From a checkpoint of a small encoder-decoder audio transcriber.
Model: 3M parameters, encoder widths [96, 112, 144, 176].
Rows from block 6 of the audio encoder, named by matrix and row number. Each number is 128 + 32 x the weight over the matrix's rms, rounded and kept within 0 to 255. All counts start at 0. Numbers have three digits each.
# short0: shortcut pointwise conv (encoder.blocks.6.short.0.weight, 144x112x1), inputs 0-111
short0.1:099154143113124165049122109165128141132118097142182113149094121159135100154181125104137127134143115103130140160180136072133136105139107082074081096085116147141078127141098079186128154099155116116082094118108255100098093169110077097132107137095112121121112093104085137180094146139089087181117096154101108055099129145131085114103163186092
short0.2:133120099130137150128145056122065090134102136128137059153170138094204139140126149147146094164160135085116067120154087163143108164095175095104149122094138187087113124125103110090153171057039143120127122132076130146079145098152203083109108121180156123139106127117185089110109163164083106116186085134133130167092146126103128107068128147117
short0.3:156132091101123066138111138122105090173136087146107164168123152097100114137155101213122134093159168160119155110129150159076070122180151095124103144120148184123122114172080119142056094102113165110096116115125119127095121107151109096124118123113128083057111129101131126124121124157126118177113144134140088150163153122156136076125127081112
short0.4:166115146118088129146135176079098125172095147121156157136157146118224136125160099138116114124133163099068145117146104142112155164108070148121117146151075078121124130102138123116112149116121086143130093108142139116100127143075160139091114130137052125124144136119138166130164110169107143094125128112146144106115140144133093074073115169101
short0.5:187106106115104098220092133097105194105131099150081154110090120122137131186108150115169117116114147140150136116131151141171100124118139097084134157167121101131133115113115102106121089098098119133080094100144110106172103109151091110143110129177119112156147097143116111144090108169147149139115066111138171100232143128129076086136145117135
short0.6:128146058096105070098144156119100098105095111097105118142094102171150138177122092098120163093094158100170102104166130124189144101021157061118133127095126181134093111123121173105089066117139158169078140112120091087084130128144116138114145166122080085139111090114088141133108208074128139075114117118094191130145143167204066104098173147057
short0.7:136153142087145080135059213114145091115136138149082179123156145127101083154145175167180145099090166170123120248087131099091112185124158123077177120139104099150085112124184070099158094116129156166138096055174145085060166060084117099034109153099101122133154134127127111113144048128014115093130063139055169069140182103135094127150089124124
short0.8:126100115135122093133150144093084151122085132146124112147192106129088129067110135136120162122144121090119170106146086133121090094149087176163129087132102130109127105118115088127134186138170124157140135133102141139096107108107152118077110133114110139114131127105120056115171166134115111121143114130136150144112145123100135096124105183146
short0.9:154116166123126142126124117150089094148084138125160106142135110169125148151137147110113097084137117142099114148101098106133145124142164102151139144115161178092122134140120136087145104088109135087135114134102139108052147089123102135111146096169131202038109188128145096138125198143118133078136104110188082144092095133113130171151115127112
short0.10:084171105095126064082107140100140084109108073152080114169096101140111128130131056186165119208084147123126129142180128150164117065069116060118157073133105200071156107099145115101141136088043105118087055122150065108071155058159157204111168126101106109092127100134142137121113143124114126138148169102150161227087115150145083149083112082109
short0.11:158129115088064133116121110126100116137116101150110092140100160112150099054112119096150128114105122096108125111143139192082052095117086164129104115131118138098123127070091133089118168145106136121158131080096136110166140122183090101134120096115125095115094102151151086077123137170139133146116144131146124140080097120194203051134108138104
short0.12:090087117156135128126168080095134163091121136149174082150164188139159138077062098170095119141102142095119148116120151113095093135161154170119149118100173157103125151136123151119136127103143109069130210173099110163118090093132160144124187171088152134130085089117145062148077134091139126132131114141152205092128124076136094128157120132184
short0.13:094159150128064092163068105145105207127129128131092125165100119098140127142180144098130123183085123106098133117132111130161093068085139130152144170120103141101140090120129119098112160115136102151128120110134104104099072103153144127125116106139112129088146144143127104149131134110077135116129137115152103108120154154134096163117115124028
short0.14:063123172164194131167178161137197088104174093089094182111175142099149150046095138207118117115135144199111128152077158134129126133091108075095120139165106143142133113137138172151145162147142165130166161117103152179100172144128159185106110117079135165143074133116127107126100125192130118168123109064143123103113124107129101100102110101118
short0.15:143142181149116118084082221149130121128070155117058065106148110138086111138185135179123098141138138108144115108105109124137140095105133138062138108086118128134051199108160142107105117143176142106152125142135159093052156152142084170077064201119159089149130113126125149181147137147060136094056107116095120117168115102146055118108155141158
short0.16:152136137151091079099129141198123091124142089173231124109104132108129113108137138065128118158102144117140098176159121158118087110111131106093120125127130125117086121118115160110126083107151127159159099093103121073126137150146134075206132122113082132154135107123055137064108150127092133144075129127088098119085131176124162182105105122101
short0.17:079148150173110103139118143136102089097114056171083113123145145127100069131103163163114054164121105125207129067122152101071141144164110122109140122149142134113093085116137127095063157100169074097132138132076134108193120189084112083105158151139132110116060168129119109121135115139093117137114138134173124084097168149101128119156116134094
short0.18:083115155057017142114096093103140106145110088104138171112189085094099101112108144159142091127150166124132130049141122123213150133113128164112062102110154141106141123146216122141107130090108114081155146137110104109037080063118101128145143111097105128117113148126101101134082161158098107119133131168130148125100159114079088099143136101135
short0.19:131135060104091089141120096137132130124146163164075105035127163160170103159106030072127113099156142117115173077149107125111135129114162125128130127116109169139140154127151150116106127137106158119090148117120140089127175115138066074076099105141150111126053167107121150060119103092092116103153137104077084156091151097128121097127128106094
short0.20:041109090122079099205149113141134140150110134099050123122148134143118138133162128139143114145148141105134095137096126143108178125100121171113153173145161126169108134134111127148138100165121166104124125133116096106191128119105095104132113089075121138125095120158183120144108134119110148146135091131097130086066120115105109108125117111109
short0.21:156104119104105092121115137132143062100136142106125108098143158157108100090150100163140051121156120102161196188145179211098092126108112137075109127075124115067060171099123129126129147198154139164152194111120130091141136134194172122156095177130099153075242169106158127101132186111116098118085149109113133133123120107134154058163160089103
short0.22:074127160071123166156123122117037151109160159082127146069100131111078175116113094069136094159156113146100108145116115113144069098108183101169068135128058146071114170113122109189125136134127159098111137139110123205105172122111165113116122069122132110102108046117186155070187118142072068147121139225161147035168131179102083159122127127118
short0.23:123144102077138135109087100129096162116116123137117104161102083137128133065075174067101130116102138124194101137152165109144108083118128114130102130109115106130106103134109092143074236128103132080110129105139136150119083149152127103133100124128170145195191136117128118098098107113051106115124133110151124140109148161157124124159151118204
short0.24:122155158108111133127106142115136123198134177145137127116173129120113181146170104136139106162095097093139193157148112192136135126170130140030122101134130174132143148149156143116101107125140096148118126125137097167114123109177110159154117087127143133139117123142156137118188141116169115134067173147146109110103095065096129111095164068131
short0.25:118137059122116103144143110156084127076108100137114115190188098067193149140173109121131167181054105201085124092178106167131096150085113104094155235104098228095121094103114093088116086096121115117092154151125096147122101114059125129062109155161100110082156148119117103138140098152102117138125145132122115147139115153104137134127097155094
short0.26:095135138112158131123114110127126122113149055169176116173136163155076062138058095143132106087136136110105088139131135141103162105138084133100116115073101112145197139120112087142090162153146142079171106161112102097158048103115136076069140111145126137109153149078075129100079199128079148104213095078105161120105156122115104174095068146125
short0.27:101144115121137094138111161097091143055102082109142111124231048138125128135122097121179120206118150191134105032171172087121151244095168140063067185116116102095124106157136111121091081125130150087132213096117151118169121125108115097148124160127168145151128120125107169111150094084083090128075132094109091147163135125088119094080128147137
short0.28:145140097147115106184082077101167142102177093135188107089129091165070100126129122131172086129116092092061112087149161109092100103076115099139178161091113099182190160142135127145096069150120168109124090175142171093125097062096127142087127127083094075206174145133085112145119138116112131091131098109092084116165132151144125137151150161125
short0.29:129119148112111155120183101096088110126123162113106099107165118111130147118129179140132092128092154103101090154136087126119151121167155124102159061099096153089141143119119135107038133112109153097126138151182136137179118059125142105097127116112132134173169149154139228133110148143026123125110128141114090107110135117124132102163142125118
short0.30:122109097143140097113145082089097156163111139101191119085132110099159176132110106127071122085113122120072092149139163111081113118186087168094127099121122129119122075063104129168087102115132094190154196147156147177111103178138065100108073112123088139180095140158102146103169154152081159097132095126157159128126090122181042118154134158112
short0.31:086124049138070127090141122132127147060149167126117099044096078228131096060112095161161078101139169042141143089155140160117096134108174122120089135111112154149173132114100147111169129123076164182114160127117096097117071140115128086115142148118081158103085157149091134091114151102116193118141111120113145126133115117096146126167145092132
short0.32:065129161117129136122159129147132114107168179075028145144153133091121131115085181141157089142134099151115107117152128133080069181125121131133158148125098133161222153131125140130121138135159076126195084176134058107116127135133112047075107132145129088096141120111061154144144123104134142143249145109135128019109121132136100158137139149128
short0.33:118103113126134235108095101166120168150111124175127103140149164072161092090103125105140123066167140117123103145135208115154077112058069101109151142114101162136092087131098098121185119136127137099095125183113136113111127084158087129091107072101157129148142149129115096103164117160076149140113076112163072118132168118137176104103117134092
short0.34:116118106111096118091084096142136115124139065139176147134084091102120145114130131123127182107217113155125141130101146145143071154134167125138085123091094133133095148137099124117112181155135134121105120145119067101155107114158126113117123129110129186130121127133140116123124152227112085109101130150070162123101139113127085154160116106185
short0.35:044169137088100112116118143163078143144117162114122086101106089134076158123115150121130123144078161116144173155141122186049126113106155139134136118102095108068165125083124105128110200163147081069065115074094095156045141150115103184115120070110115135125136101172069112096100153145118082145089074138132091104083058151129115139085144130045
short0.36:159127099080156077126144123105101131097108104209196109099155108116136076095127089193103161156137081126133086120119113185143149115108139091159118123103168171089079100126106131179149143105103058161156129103151111107121103133138114136082114107103126229127192115109118105131147189061122107155113137117139101082175087111087119143122140164099
short0.37:130170104068146130119149131181119116131109097098080133092100129132171138087117115110129129123143065095118144130136139114063209154124170124090127109066115114120151169182093125116138162130055164158088096087125186082106115209140080097104092189048154123141032142142108113152124105062054070118136100126146177124210166171161174091148103117176
short0.38:137126120129097150077073100125156137114119162095085129076163124151122179107153143149113154100124156161138123130120134120117145176082159175051158161115149127139131165146088129125111101059096164099144082127119106072099124127115104114147134134105125121082156089096133083098136075104173142134139135125140092099153176135151221066112128086170
short0.39:118091178112192133155139127120145095165112105120127236103133140073138132131159099115144125138150074126142087106101094100124117122092105090117064180083144118085136130145135119142094141097173159134105155091134123055168140127145161138151137158175138099076110154095120087071088145151052157136117136118107138084105120143121106103160143145136
short0.40:132151115139107119113165129093111134123073124140145155129132135123108116088077134148158106149076106143112151186127122169075107203022202142090142127077125112118184156113133102100109135150107133107097105089220141135114157104066109119103135142139132151200165145127077102129129111100112116154122079113195090096110066075142131128086117124084
short0.41:136137125094147138119146107172110154090182052129151118120148103196172101129101079077126089127167106130105157147094063073113195090133166136143098159155098164127129078160127148097149175103137141094106128086118180109157094132090109110087086137113080134168088086127136100100110064087098125156103134221119122124114127086152207110135143129093
short0.42:058141056122122211016125177186123141116159080120185143106134100132119125128130098148106209116138108124127187124127116098125127094149195085078106140100108130127121101100144124070092101160149075147112109124101114101136151144150145131104127160075090117126132104109137095092162126084136116150149218143082187128159152152148133122185131165100
short0.43:107098114091113144134071141141155137124131189111108132156139095166000082113108114148147079104116126139175163137166103118119082111161116143079101092174124129080168120126127166120109065140119147107141110184188082146116150108144076117141125126178160123198190108121138127148123166164191092148077137156108114198146147134110118124069141195044
short0.44:145131113103109086111189157148107136168150133064106131082129064108125109167132091124154102117060132107115122182169111105141178053105139113135127129096140130130177107128111156132145101069139151099122106120123096113111168128171090104209138137144163119147130130109169131119107162160144126119176140081091097117083119135136117139076072104103
short0.45:113148144112071102105092180120117058094078159090098126115160156138163068150139162146138059164120138147071105161078164143114159107095109106141135134125136193160165123134128107109123180092141161146130084113149096141111132158116136207077108090136155087176103155117137194133123082179085155109099100128175070131221162135117061166232169156179
short0.46:151161096150145220127069185153096129156077136138109133088220139160163143134127115152134130139119108127156127109074076149156131069078135115104109138102131106097197149084159060072173063109131092192111075186158164099094110086156073141155109108144157105121081132133128060145119181170107217128162113205090106029078140137104055114099164129118
short0.47:159167112125156153129114154069116195109091081116114137170073125088120113197098101135159094204147126146154087154106110085094118131094157150115123125137109061119158133101070079122142115119111135113116128122116114166129121158140131154113106137136102077114106127101143092125128129175070154117086151123097160126121196117131153126098130118141
short0.48:156170102129152116148134089150163166114101129106083167137150118096183100088126104076085136121123103147126116120085255063135115133170135124072159130142074096133147103112076148103137137073111103103118114124161133145148115190106200090122137126131124093077157140137080139125112163151138136150151116090124144130146092153100024162151076096083
short0.49:100099060130105143119061154088159055109101152073161149174116113137146123178126057141133113113151207132100081132098149082119188120100123103097121037135072101125063106108116076099062147147065171177161254151157131138100165077171126156130144071101084098181078137114119104103146130080067117048103125098111086110120103083121070092116121091080
short0.50:116177095132056078059125136152127135115226146111173086086058140121121132152189136175059183139105102126109172129114110102120155111100117120156135097137089097212184092116140152121112141109149115106150162110191086110072104101100198158057142128102135125151116181144096105119110180103115148113153107137137149156092128108090135040161132122075
short0.51:168149134149135180123104092105148098166115117130127183121172153139156148178127128124124146161081165111129106123088209157053102075049079130118159080108079121127119132112128115068123147116148165149119114097144125109162128132085105153076135107121130072127167146113134242143129131157107121110113157088104083098081112104103111126081145137100
short0.52:053131106094085103143116096077070085101158161094098108151107123073176130207123144149153096080120116165156122107128144184133089143101129114094101159129094164078073151131096139106066155168079101131156100178131078100193144082130110110105117136143122102162124098117161102089145170174113133128106118168097092152103145156137131109108128092107
short0.53:126155164086115131188132119155100134151107119182158110149110184096135118141069117121083121082141113126100075124116095146127144137125124103115101081133070116167101074109134082138192200162083044101232131120084118103113069146094113102091113152124132117155078095095086083091061061120132124132162148120124138112109128136142122126137113112126
short0.54:094145152126151094175132164146168186126083067160093109104080119117178133139166146094098121127135114133137125129104101088185152133129128080104149066097103142156122093162080113136087165128112135164140134125095115112155142061101104143145099102090130160120109135096076072168138134119166132088213145052147108138065069112131142119075141145130
short0.55:075097082137115144092136136109139117095086177138051067101151085119141137176112145049107106100117151117136142144135131110125126166138121087070091125145119143121142112095139153112140154179148080103120130109114121108123106161126099190122126146120104047077147078109159100096132146136057115094125119092125128082096085131064091143143133086094
short0.56:128153127102165115140094193165134085128134103129152103127125107046091140200103134121178118166165137134142088119147093116132104206156174147139117132147198185173125107131125105122097116132160141090153168113079183159165181158160158099084108134100064150091117209163092100100120167115166108145129069126102090168076091138106129136137079173110
short0.57:187154157132126037099150123127078123137208084116097116117082229117135122156075079069149159112200146125135117118142112084117200115125121130133112129067108111071118091132109149101119138135142114127100143119151160120147136144135124096135142093114148204121138156110133138099101158082077170104097129172036068155096111135115096094133152123123
short0.58:138173140083104126123134133026094146150148092126116120076117138129150137121070088109111122129127070145107115119078112123095094076113097114156094164100120112147100152099150134135155163140150094129131125160100106110159201115177089184142163055174130152111108091122127138115094131081070129076141127158089139127104140190083104174147096139137
short0.59:136078135152155168069101152138127188149168108056197088116125047171186157113136074164113108164138161145115165149131121130170112127132151144055153146129129103096177082144124160143178101089072135125139121108110117123144129106145154110172125168083082104144107078138114151083170186079163110140128138135083197121122145159097115208151166088121
short0.60:154155109090084135165081077099140123131101091084117119093148152126097135120134114133154107115132113101097144102120166121088083094171154103132084132151079151144186119161134109119103155181118110096047115108112104106119121174105074159127141124116144200083130088122137143107136137128101158112109108051156160112181128113144095072123155134124
short0.61:105092109189093098100207175113128163084137113095135137138125157134069119170158123110207077116139130153190079087170142077102090105030100140110127107126107178067111142189149132150119135138085104168115176116120095151107201199165164113147108125160137124092111132112157113093134136167116091119135155135105121110142075160149067156124110072039
short0.62:210132104096098144060090108104102131107134040140081141082108167120152117117136150093108122092140148095155142131128107141123143126146081145107106204123155128133176206080122131108114117133143194128214126154097174137130036143149109102115078089133143125104123097108141128080118143109135120156153141198122092103074133089090116153129130123117
short0.63:191180131091131131102109159131092117103160057181104143169138122099139164108131105127135152113087077142133080165150121069123143158102129119108156181190171163086093135141110104144151115093095198093162133098156196119162113115032102067086092093124131117154084062141151116147124116135145153094102179190157125114133148099088079210147115122146
short0.64:089112120133165149200111105091134130119070065158136178113129127110212084088165143160134157100113130113091117145142108106113123128173107130109070105116116117083162132125089138105091129126126172111175126171151153079164149094142073091154099111103152118089148132146228106081135102074051158158136140157080145100121152057147101059153136145130
short0.65:107115111162105092131102130123114170129123141112125132135051112122104139123127133117173128112056105079099129188137101104053113116085128198200135083138156167117118146132119129115069154144139166120108138093114100120065110178052130122104102103146153132140068121114131110150098126057108135137117093129142124093167202122177141150153116118076
short0.66:144127128129128115106148032118155088150102133146141108101225088124174136142142151170113079167074168173108108116119166114138131229190148091158111112117133140126099162102119164116096081125133151119112129083106095156123120114126100108102148101145143196137132136114121177108116171077095056134103081117133102121151150093178121223118105130064
short0.67:103097123172109125114108124126125118141151118148122112129106098093138102167135093106157199154076107132094110233146156165143118196113186130109089148145111166148127141207129113101109126100102162154125199105102116075114177182139126078124082122095129109092145121101108108124113083129068125107103069112101141106105085097102126097096093098113
short0.68:113123121126132127119148141149107128145091194117110144143119220132052143152139191151115143044109111131165138078132079124185098127003146096087105107121066083101098136090079084107147152121140136153144142179136109105093182123105111163119162114168157137174109142106127134163184048100071077144120102132236128100101003118138081128068132089149
short0.69:142115168120117115084118146103130108143086110153139094147163106136162134131099152090115132133070205074150134180120122130170116197144154127168149127128080152152113101124101111094167098089175115161119136117123129131141137121102116129182124069102134094132113087138099127100109118142111087133187097091119097155150153135134118139139109068178
short0.70:129164149160082116190171103180168091143117145130102166136133153107171098140112098097133126136134089039088126119133146080128123118156117138134191109165114108155087092138161114116121142117042099175131172117158168135114084167106072128125107112177137141162158110096156106117103158138148115099096100103136107174151131168163106109142085110110
short0.71:131133082139120151169160127164110100077112129142128057143155161103151110149106148146153105132160158127072146110133099093123071130141070105131144171087154102099114040128167159120115112106186106121138154146120154121150104117116142078166164112069141158120121114137116171053052121099027151121099079130154108117164172117139117121122110115116
short0.72:128151132139102150101179174171137136140166145141123094142110057068095135098117119131139213147187113072100124083097115136155086165098097161142101114138091113097135094159119092143156123123115110219150123184124092046095123185097115071114105143072120117187139113149121116147121081087096122086126171156099105140172148078138130141123114126097
short0.73:054104123142099107169108115187119100138140124089083091171145154141177090188067150104137135115148100125143092133120100164118171145121111132095163105126098165125102119184136076169131124058131118133149190132138144147122094131185124116106127103090108054147100118123122084114131110129107152120187136095170098110164085159086131102137117179071
short0.74:150202120133133103080179128164099054149083102124082191057142131112140136139155124104148129122126076166210106129138066138110135104129121144103054108173136190183131173165144118129092199114145135131093105106120074082152125177168101118103151110064108118122188127097133082054122093107079107136080129085087141108113100060133183126124099107074
short0.75:023110114105124135146095086128078125150139132089100104075120127159152159104081114135090088102122127108154137123115170130104151160075096135120122113123188083121126174112079175049139102145117126104146177099094135113147097160101115163140116119114132200089110143166223127150119120132122106144055101144185134198102118039150145129145150154115
short0.76:156107074124170140129127146130093144168130146114134094124138117101098113190175152132124092129151127097163115100093039066173171097144089122121164113112104124146135099134152123091108117091118091183136106151171151095142138071131113138085101129119102087099101143159147240140124094139133182112165099126150124173116144136138120119141139059110
short0.77:100106126148142138144191187098128182114177121189184106143068187150104108140133158139149123128073088155116111090153134114088119103058111151129161118103164144147189101161156145133136194150156117160102111071103194110142092134106173180160164085089175142160130112108119175117128087151146111140059186195167121108170170138120214136181147129093
short0.78:121106046173094084165091164139110149141119110117063099134201130100106102121155153161139128151118097080066098140087138091069135068109141128101144132138107126123128117126120141113120144145165116157166121073168154101202155151078069075123134135148134059089101110191183128042060146109108109113163081132134118093130092089114183132128145162108
short0.79:145162074126116102140156129131100105133130171193122151168101158119062167131152149098142139104140073179125138123096129133132134112143163120189148147113107097153152134169156090086139146107097100144093168186185148112121145092155098129089066159157081172177094111073055155170146109176158154140134177125183086185071083117130133155128130098143
short0.80:122092123146083166098193106098118160139069157118103155152145091173076160121167116135140112104175112131131085090141083139115068123111093129135092131107108087106141108115145059098140150106141096140157143147145113141133095105147105133145114115125201159133097144101140101136146121140180139142159126150156120138136000122122138127206087111102
short0.81:023112090119121117160144145126139162140120166052090136124124157122104140151109119158095070158133130145079088145119119137119167130128084170064101098142128123205091206136138094120150130152216103079137139107089058126115118124112149140120123171122165169141121121131123119162155144132140112086071083126114118078110133150067150148172188110099
short0.82:139141165140120119139114188172094159176149092141143096094157138071122104090137114140125074138138147080107109137143154105093132122142104112139154096104072128151138083148166113075107130107129131118138126126096117093038156095130148104130154112150112110127084111084134102131100157171095143170126096066155066112083117115150194093129117096130
short0.83:098088082121090136193141084123116169154167072124105162119133118124082071108156139142187118083138124076101086126154097136146119164100107091087137124195166114177112100104123140159098084077149133097137120074133171138091118082092053160115141181093132109136105092136063135101117163145063113167131124121084087079209120166066092171130156121155
short0.84:100132139099080058140129146114105141144076139127142117134114037100137121136155137185074082038202118077123169088141124138088118101032151142135076156098110089123162112092134128122027119107144119124122115085134165112109086108135162130140118132130115136151110141138120139102130120221073146146153107124115117126117162098131153122167139097172
short0.85:089092140116113190121109185139098145080121116101159047108106218094116128192133137152149139089108144140101129188036091170098075170066132071115125073142077200168162089119229159042128168100098117066187170151165146144116120155128120192114114054136153065093151117142180121134134090152101148102113116136136077122092151149138108092126097076099
short0.86:086107157128096101162098152148147136136081145146112096177161114149069114122123132128123071155162122109090105142090202134095121125139141140107105108144122119068095140098118156121132144138128063178124116098119088144163113148108168150142123133135169160079142109114095119173143121163157132114130124132084129157140150155130112121138136141099
short0.87:118149150118227120131213144123147089115107135088150021096104088138118081121064115085110122171121127137117093186138167142174138092158148146141125135127138099096137109120086142123139127100074106108086088156105161136140149120106127085146137111113136146097129105099088149140078073186043126122132110148114162154114199101087132103132120144125
short0.88:091107141151109154098026142136143142083116146122058146106065119145083145173167187120157176202143151117175109051100129141152145139168120101152113161095127088133209141065059107135088055119182134130089139191143085101201151097089097124151098099103120063070166115114179086101085124148101123159157126093152177062082134187107101123134151150063
short0.89:103144116111120138101044112138144111136090125128086129089138117082138109087098152042135116103162132128170147149132137130085116045105116129123115084117111137167161142141119129093123102077153106117097123079165129117107108109135110129124157131140130126255164095114124151161111136115076131149128127163170107145111128116137124153128124154000
short0.90:133101102069091110149120108125119112182142123090147061130132126139149142135129114106123157145123079128129160148138105144095133152117147164099178111080144134153138141173096103179129084133145112133115113145108110138146113131110131129188102127123135126119117130216164106139166132113164134126117168123165057139110142131153147122159120129172
short0.91:112104158118177189150089096088139123139123131130111098105115158104142171109118136084169117149188108134169124078157084173141184172110088143165169124094120209081109139097148112143188150116183152118160134177154123132132161171137088113116166124144020141200114148124121054135170131138110108114141108117127092175147196148126114097089122067129
short0.92:122122108162105173075130175114135105122165124129200103113154116170085135110144112133136117148164076095142162091103171131160106124134146108136090121122123117072117107113149119184140092116085105111112121141123084134147140096140164123091132182123146122131148133138113141102131097201089096130119146091141138137148162099113113103136079090134
short0.93:171167097074133145057129111108058109140153130202121165189184046104114063211129104121161103093089157111102082102156151151054130115129132143142125130130142120114147141078106101104085104045116138126041195060116077155158133144115137162155113127103169103155096164122153162136127100096130104142136180169165152093246129119206022070128192095143
short0.94:135113085114144195125130059107113072146100182073125112122137122078113118065178123104111151124159152092101093191133046035131126173062120096138158097160115184141111101110113091094090149165148104097135105162137117155157166159137134093093137085082138098135113142117087237149119113120079120123083199124103092151138087137107103173116132068146
short0.95:146134129085129132132179111122151123144096133137092088158112168159116102086109138127117167217199141139140079109114127110143170124152143094152103127134156130112178158151140103105158109102129135153141154117119096075118161176156111151117069103120137166137150177109124097098099028126129121094058106104099129186151140102084113071140169146148
short0.96:088130148099102136105135112152132137108078116109058096118115109101129108138140152127141116129143128177097154134093108086109184101162144126123117086161076137121033110166123155148112155133134132095103151087113092087156097172103130090115105135134106111108125081101067112161130132150091128127198134158097114080102119174139136165121126117094
short0.97:130128076033116116150114097147117119111086173078071085088121160148105113159110121120139105109106146137143145078122082142109064130104150134107179104169097106107160099136119175135118134151118094124186121112127136140141133161046101117087120116141138153091145100174120139080077180119081149181076170190106096116096166227150101133134141115096
short0.98:168059092175109125067176160103129110107101089177148125098092044190163078147147074152137094095105119120125130106110188154104091093123207175135118148119122144091102159142101072086096137119085136193122100155112104095136149200165132119148188205138125094074097105128121120112139147139133091151138163136193093152077112111117189103114143135145
short0.99:096083085155191104111111146147174143106121147160095105119104122121237094142075066109174153084115115189115085082044095070121120162131120105123111218134136123021135103137122112087106056118128116155101202132127092159154148115141169118124137161070123143123103116132112133083138132146000146091171140188141133111140129132138115106149106118118
short0.100:111136082070167184090104144130110136156090182111112165131113137170091081043115142132134124133084111127111130147155106130166190145132167130153143083142133110122094123134138107181106093062075125137170131151159161130061129121094108142144083140158108042085079114149105163133116150142129137214135135139144105148140103112144244143128132127121
short0.101:125121131140119125136139114138088105129150140130137057140116122080112111134137118162153138119148119046129133112101052147139124119125117154120130102131145083112124112205117116105099115161132128114144170143090171075139160156145155133120162203035127095122122121108099110119070152119142095087112135125137132172165068143133120120114090132121
short0.102:134188132124079128052109135119099096138097167163090173092128108153186134156095058120165084098118087135112143131082120102211164111125174099226065097152137138101101132126166146173109139128105136085116149243166147151116114161107176051110152127109114134131109127125114112117136104086084132133111122051103079098085140081157124084146119167090
short0.103:108126122129107134123152089137097114127126082219088103133092178125161106145099136091155147067134132096098168145148172132130108123136147157147139138137169126168156108102161063118129085129147177162134088126139065098093138135130132086158126057153182106139099138087135122120110173139132122077162157121152103118091102110127085142099127151124
short0.104:104101092092059132116130122154144142078167143147172077095128137153108065115092108133132163104100159067126074111122103088122133121114122116136071117144094114128198082085093060121129103082161120125128143205101176074120099155147167116098063145113101099109200114128175096140077109112124130138084127162121108106162108068148144117171111083167
short0.105:104103168136088105097084078125135142125130135146110078132108091093217121091210150119112128058159151166111149116104100125110129095048153099169145133104119192094097118152101121132096206154121098162069095139150156173122130214090116106120103131112130134124110117137186144102131148176066113155117144118106140159121135105092147110116114106110
short0.106:120112076116132127122184079120111168115124172140107103135138198092117129030242079105135101125083104068050103158182156167170063109164137088144079123123120090162094143100124052148120154115169115095121165160111170186190118170096135093145143124193125096097113125112116166122143090117212172141159105076115137131163163173140071092115140168126
short0.107:096121133151144084136123140179145102071182135175066114158109123188116077116150099184166155125090171129102146138132119112161163175104070123177114079099141112145063015134122097131147120124120119120113095160127209112121124151093052106146137122137065111130119093111134102099117191096127152101094137145124151101180099123120108109143107136129
short0.108:102076104155117129119120129115120129136093140174101116141142121121153100139087154106120084103118099144111161111101163098129123141115124176056136146083126104123123148175101144146065151151111142145081096155108149074116171097123075130168170170029136044133168098108118134185110153170095081072053182085118085132114121133079154108098118135121
short0.109:169216165174107201069138054091187080090137086152139036147122133188149117139160177165127133119159151117149092134140109109140155136136087157152136144112105099173107161122140110126098105072089143136135111143106084171172149088062119182118104192165154146114162188092102154162093147165211159086160142091071105081145181169120176125104121141104
short0.110:101166081132168121103143037171073156077103095146121123173067056096073117125146118128146123202209177123079186124168180155130130143113169170075113126114175092123147071157161111062105103138127106114119120127083165104138055066074114122087101119161172125186117106095117162131118199159136135199104167131106087132135115105096149124131131159125
short0.111:104106117171088174196071035106105165193080134165082090122103209118098148164154107060106140159178124118128154145165181126159187158184154043165181108157114133116107138074203158100152138103093137100156113102082105112125132097100166081109152142157123148115098150226131153133132136164124109088105071110173169090144096110090080135130109136222
short0.112:158096115171105112124191164147191094120089169152150052129120093103096100087152105112162155083076152065084137108126101106086104086107145091132140155139073117119216182048108063139054148173086154127110173106112060104108143144138169175117177065069118137065144095120085129115151255135109098042099079081123143110142115127079084120168094141167
short0.113:172103109115109124183097097085136122116075165084096127106133109030034106075093113075144135113163123125107098123143097145183098116129161134113120123197109137115155168100150152121058111192159156114071156118141054146118149110162068066108065115147125164133086116123121155132172146095173161164059100129097134175057121151168099097156125137133
short0.114:147072123129135144157076151127142146106109121094161085174148183130092094170184114141153136127134173158118123122104104144109127180155144134099199111106077126146154145137053124080140111147123125137146202012114159094115186151171113166114076175142113109162096144089118168098137129199147155120193109255098106155149093113143135138154091112140
short0.115:095161139086152134111099090088066169074156103127139137147179138121144100150110088117136158118140107101073195162130102182150149157151102124148082142122114062137140077158144122072090131165160146126095130098110154115047110124128114134097082148089174088099175131088131119151148099123115158127146125100099080100111094135125125131125129128118
short0.116:116072097151151178141147185126071204163126089120153113139129157142079059137093139111150098128146126092114127094125085168178142125056115100142140096112166147123068088068130143142214115122126128104097124116162120140119136084151220165066130111149108105177076106095184083125077121119084129162102131080176092126093167124089067075068134114208
short0.117:073130118126095185097043130143101135144144162127082111142124118161153138157126084109156117158032100138101161095171100140100119055119114137143116155129164147159154133113119122092091164079109141110138161165098143115091137102112115100078130150129170151099081147119123107105130094145101114143148139118137134155129122134119122069133108095141
short0.118:087095121150124129092153132130109168115121153138065101079104089171091133123144109104106149110141140098136118163165114093111143151124126142111123180138101114104255095086132133158104123141131103133124053255122080088105155118145106098123157162097088161101135172123145112114110167126121104094217123114116139097073149123086105146103148115106
short0.119:209101125086073135161091111120135144117143130119045088056133066151197092076131165163127112120165130090113131168092177145190119144159165124172085113114202193137078086111183109171084121092122148101080150136102168112181109103171129094146068143172076165144155118102165095097101158085147124089155088112100118064127111144080112172154208204146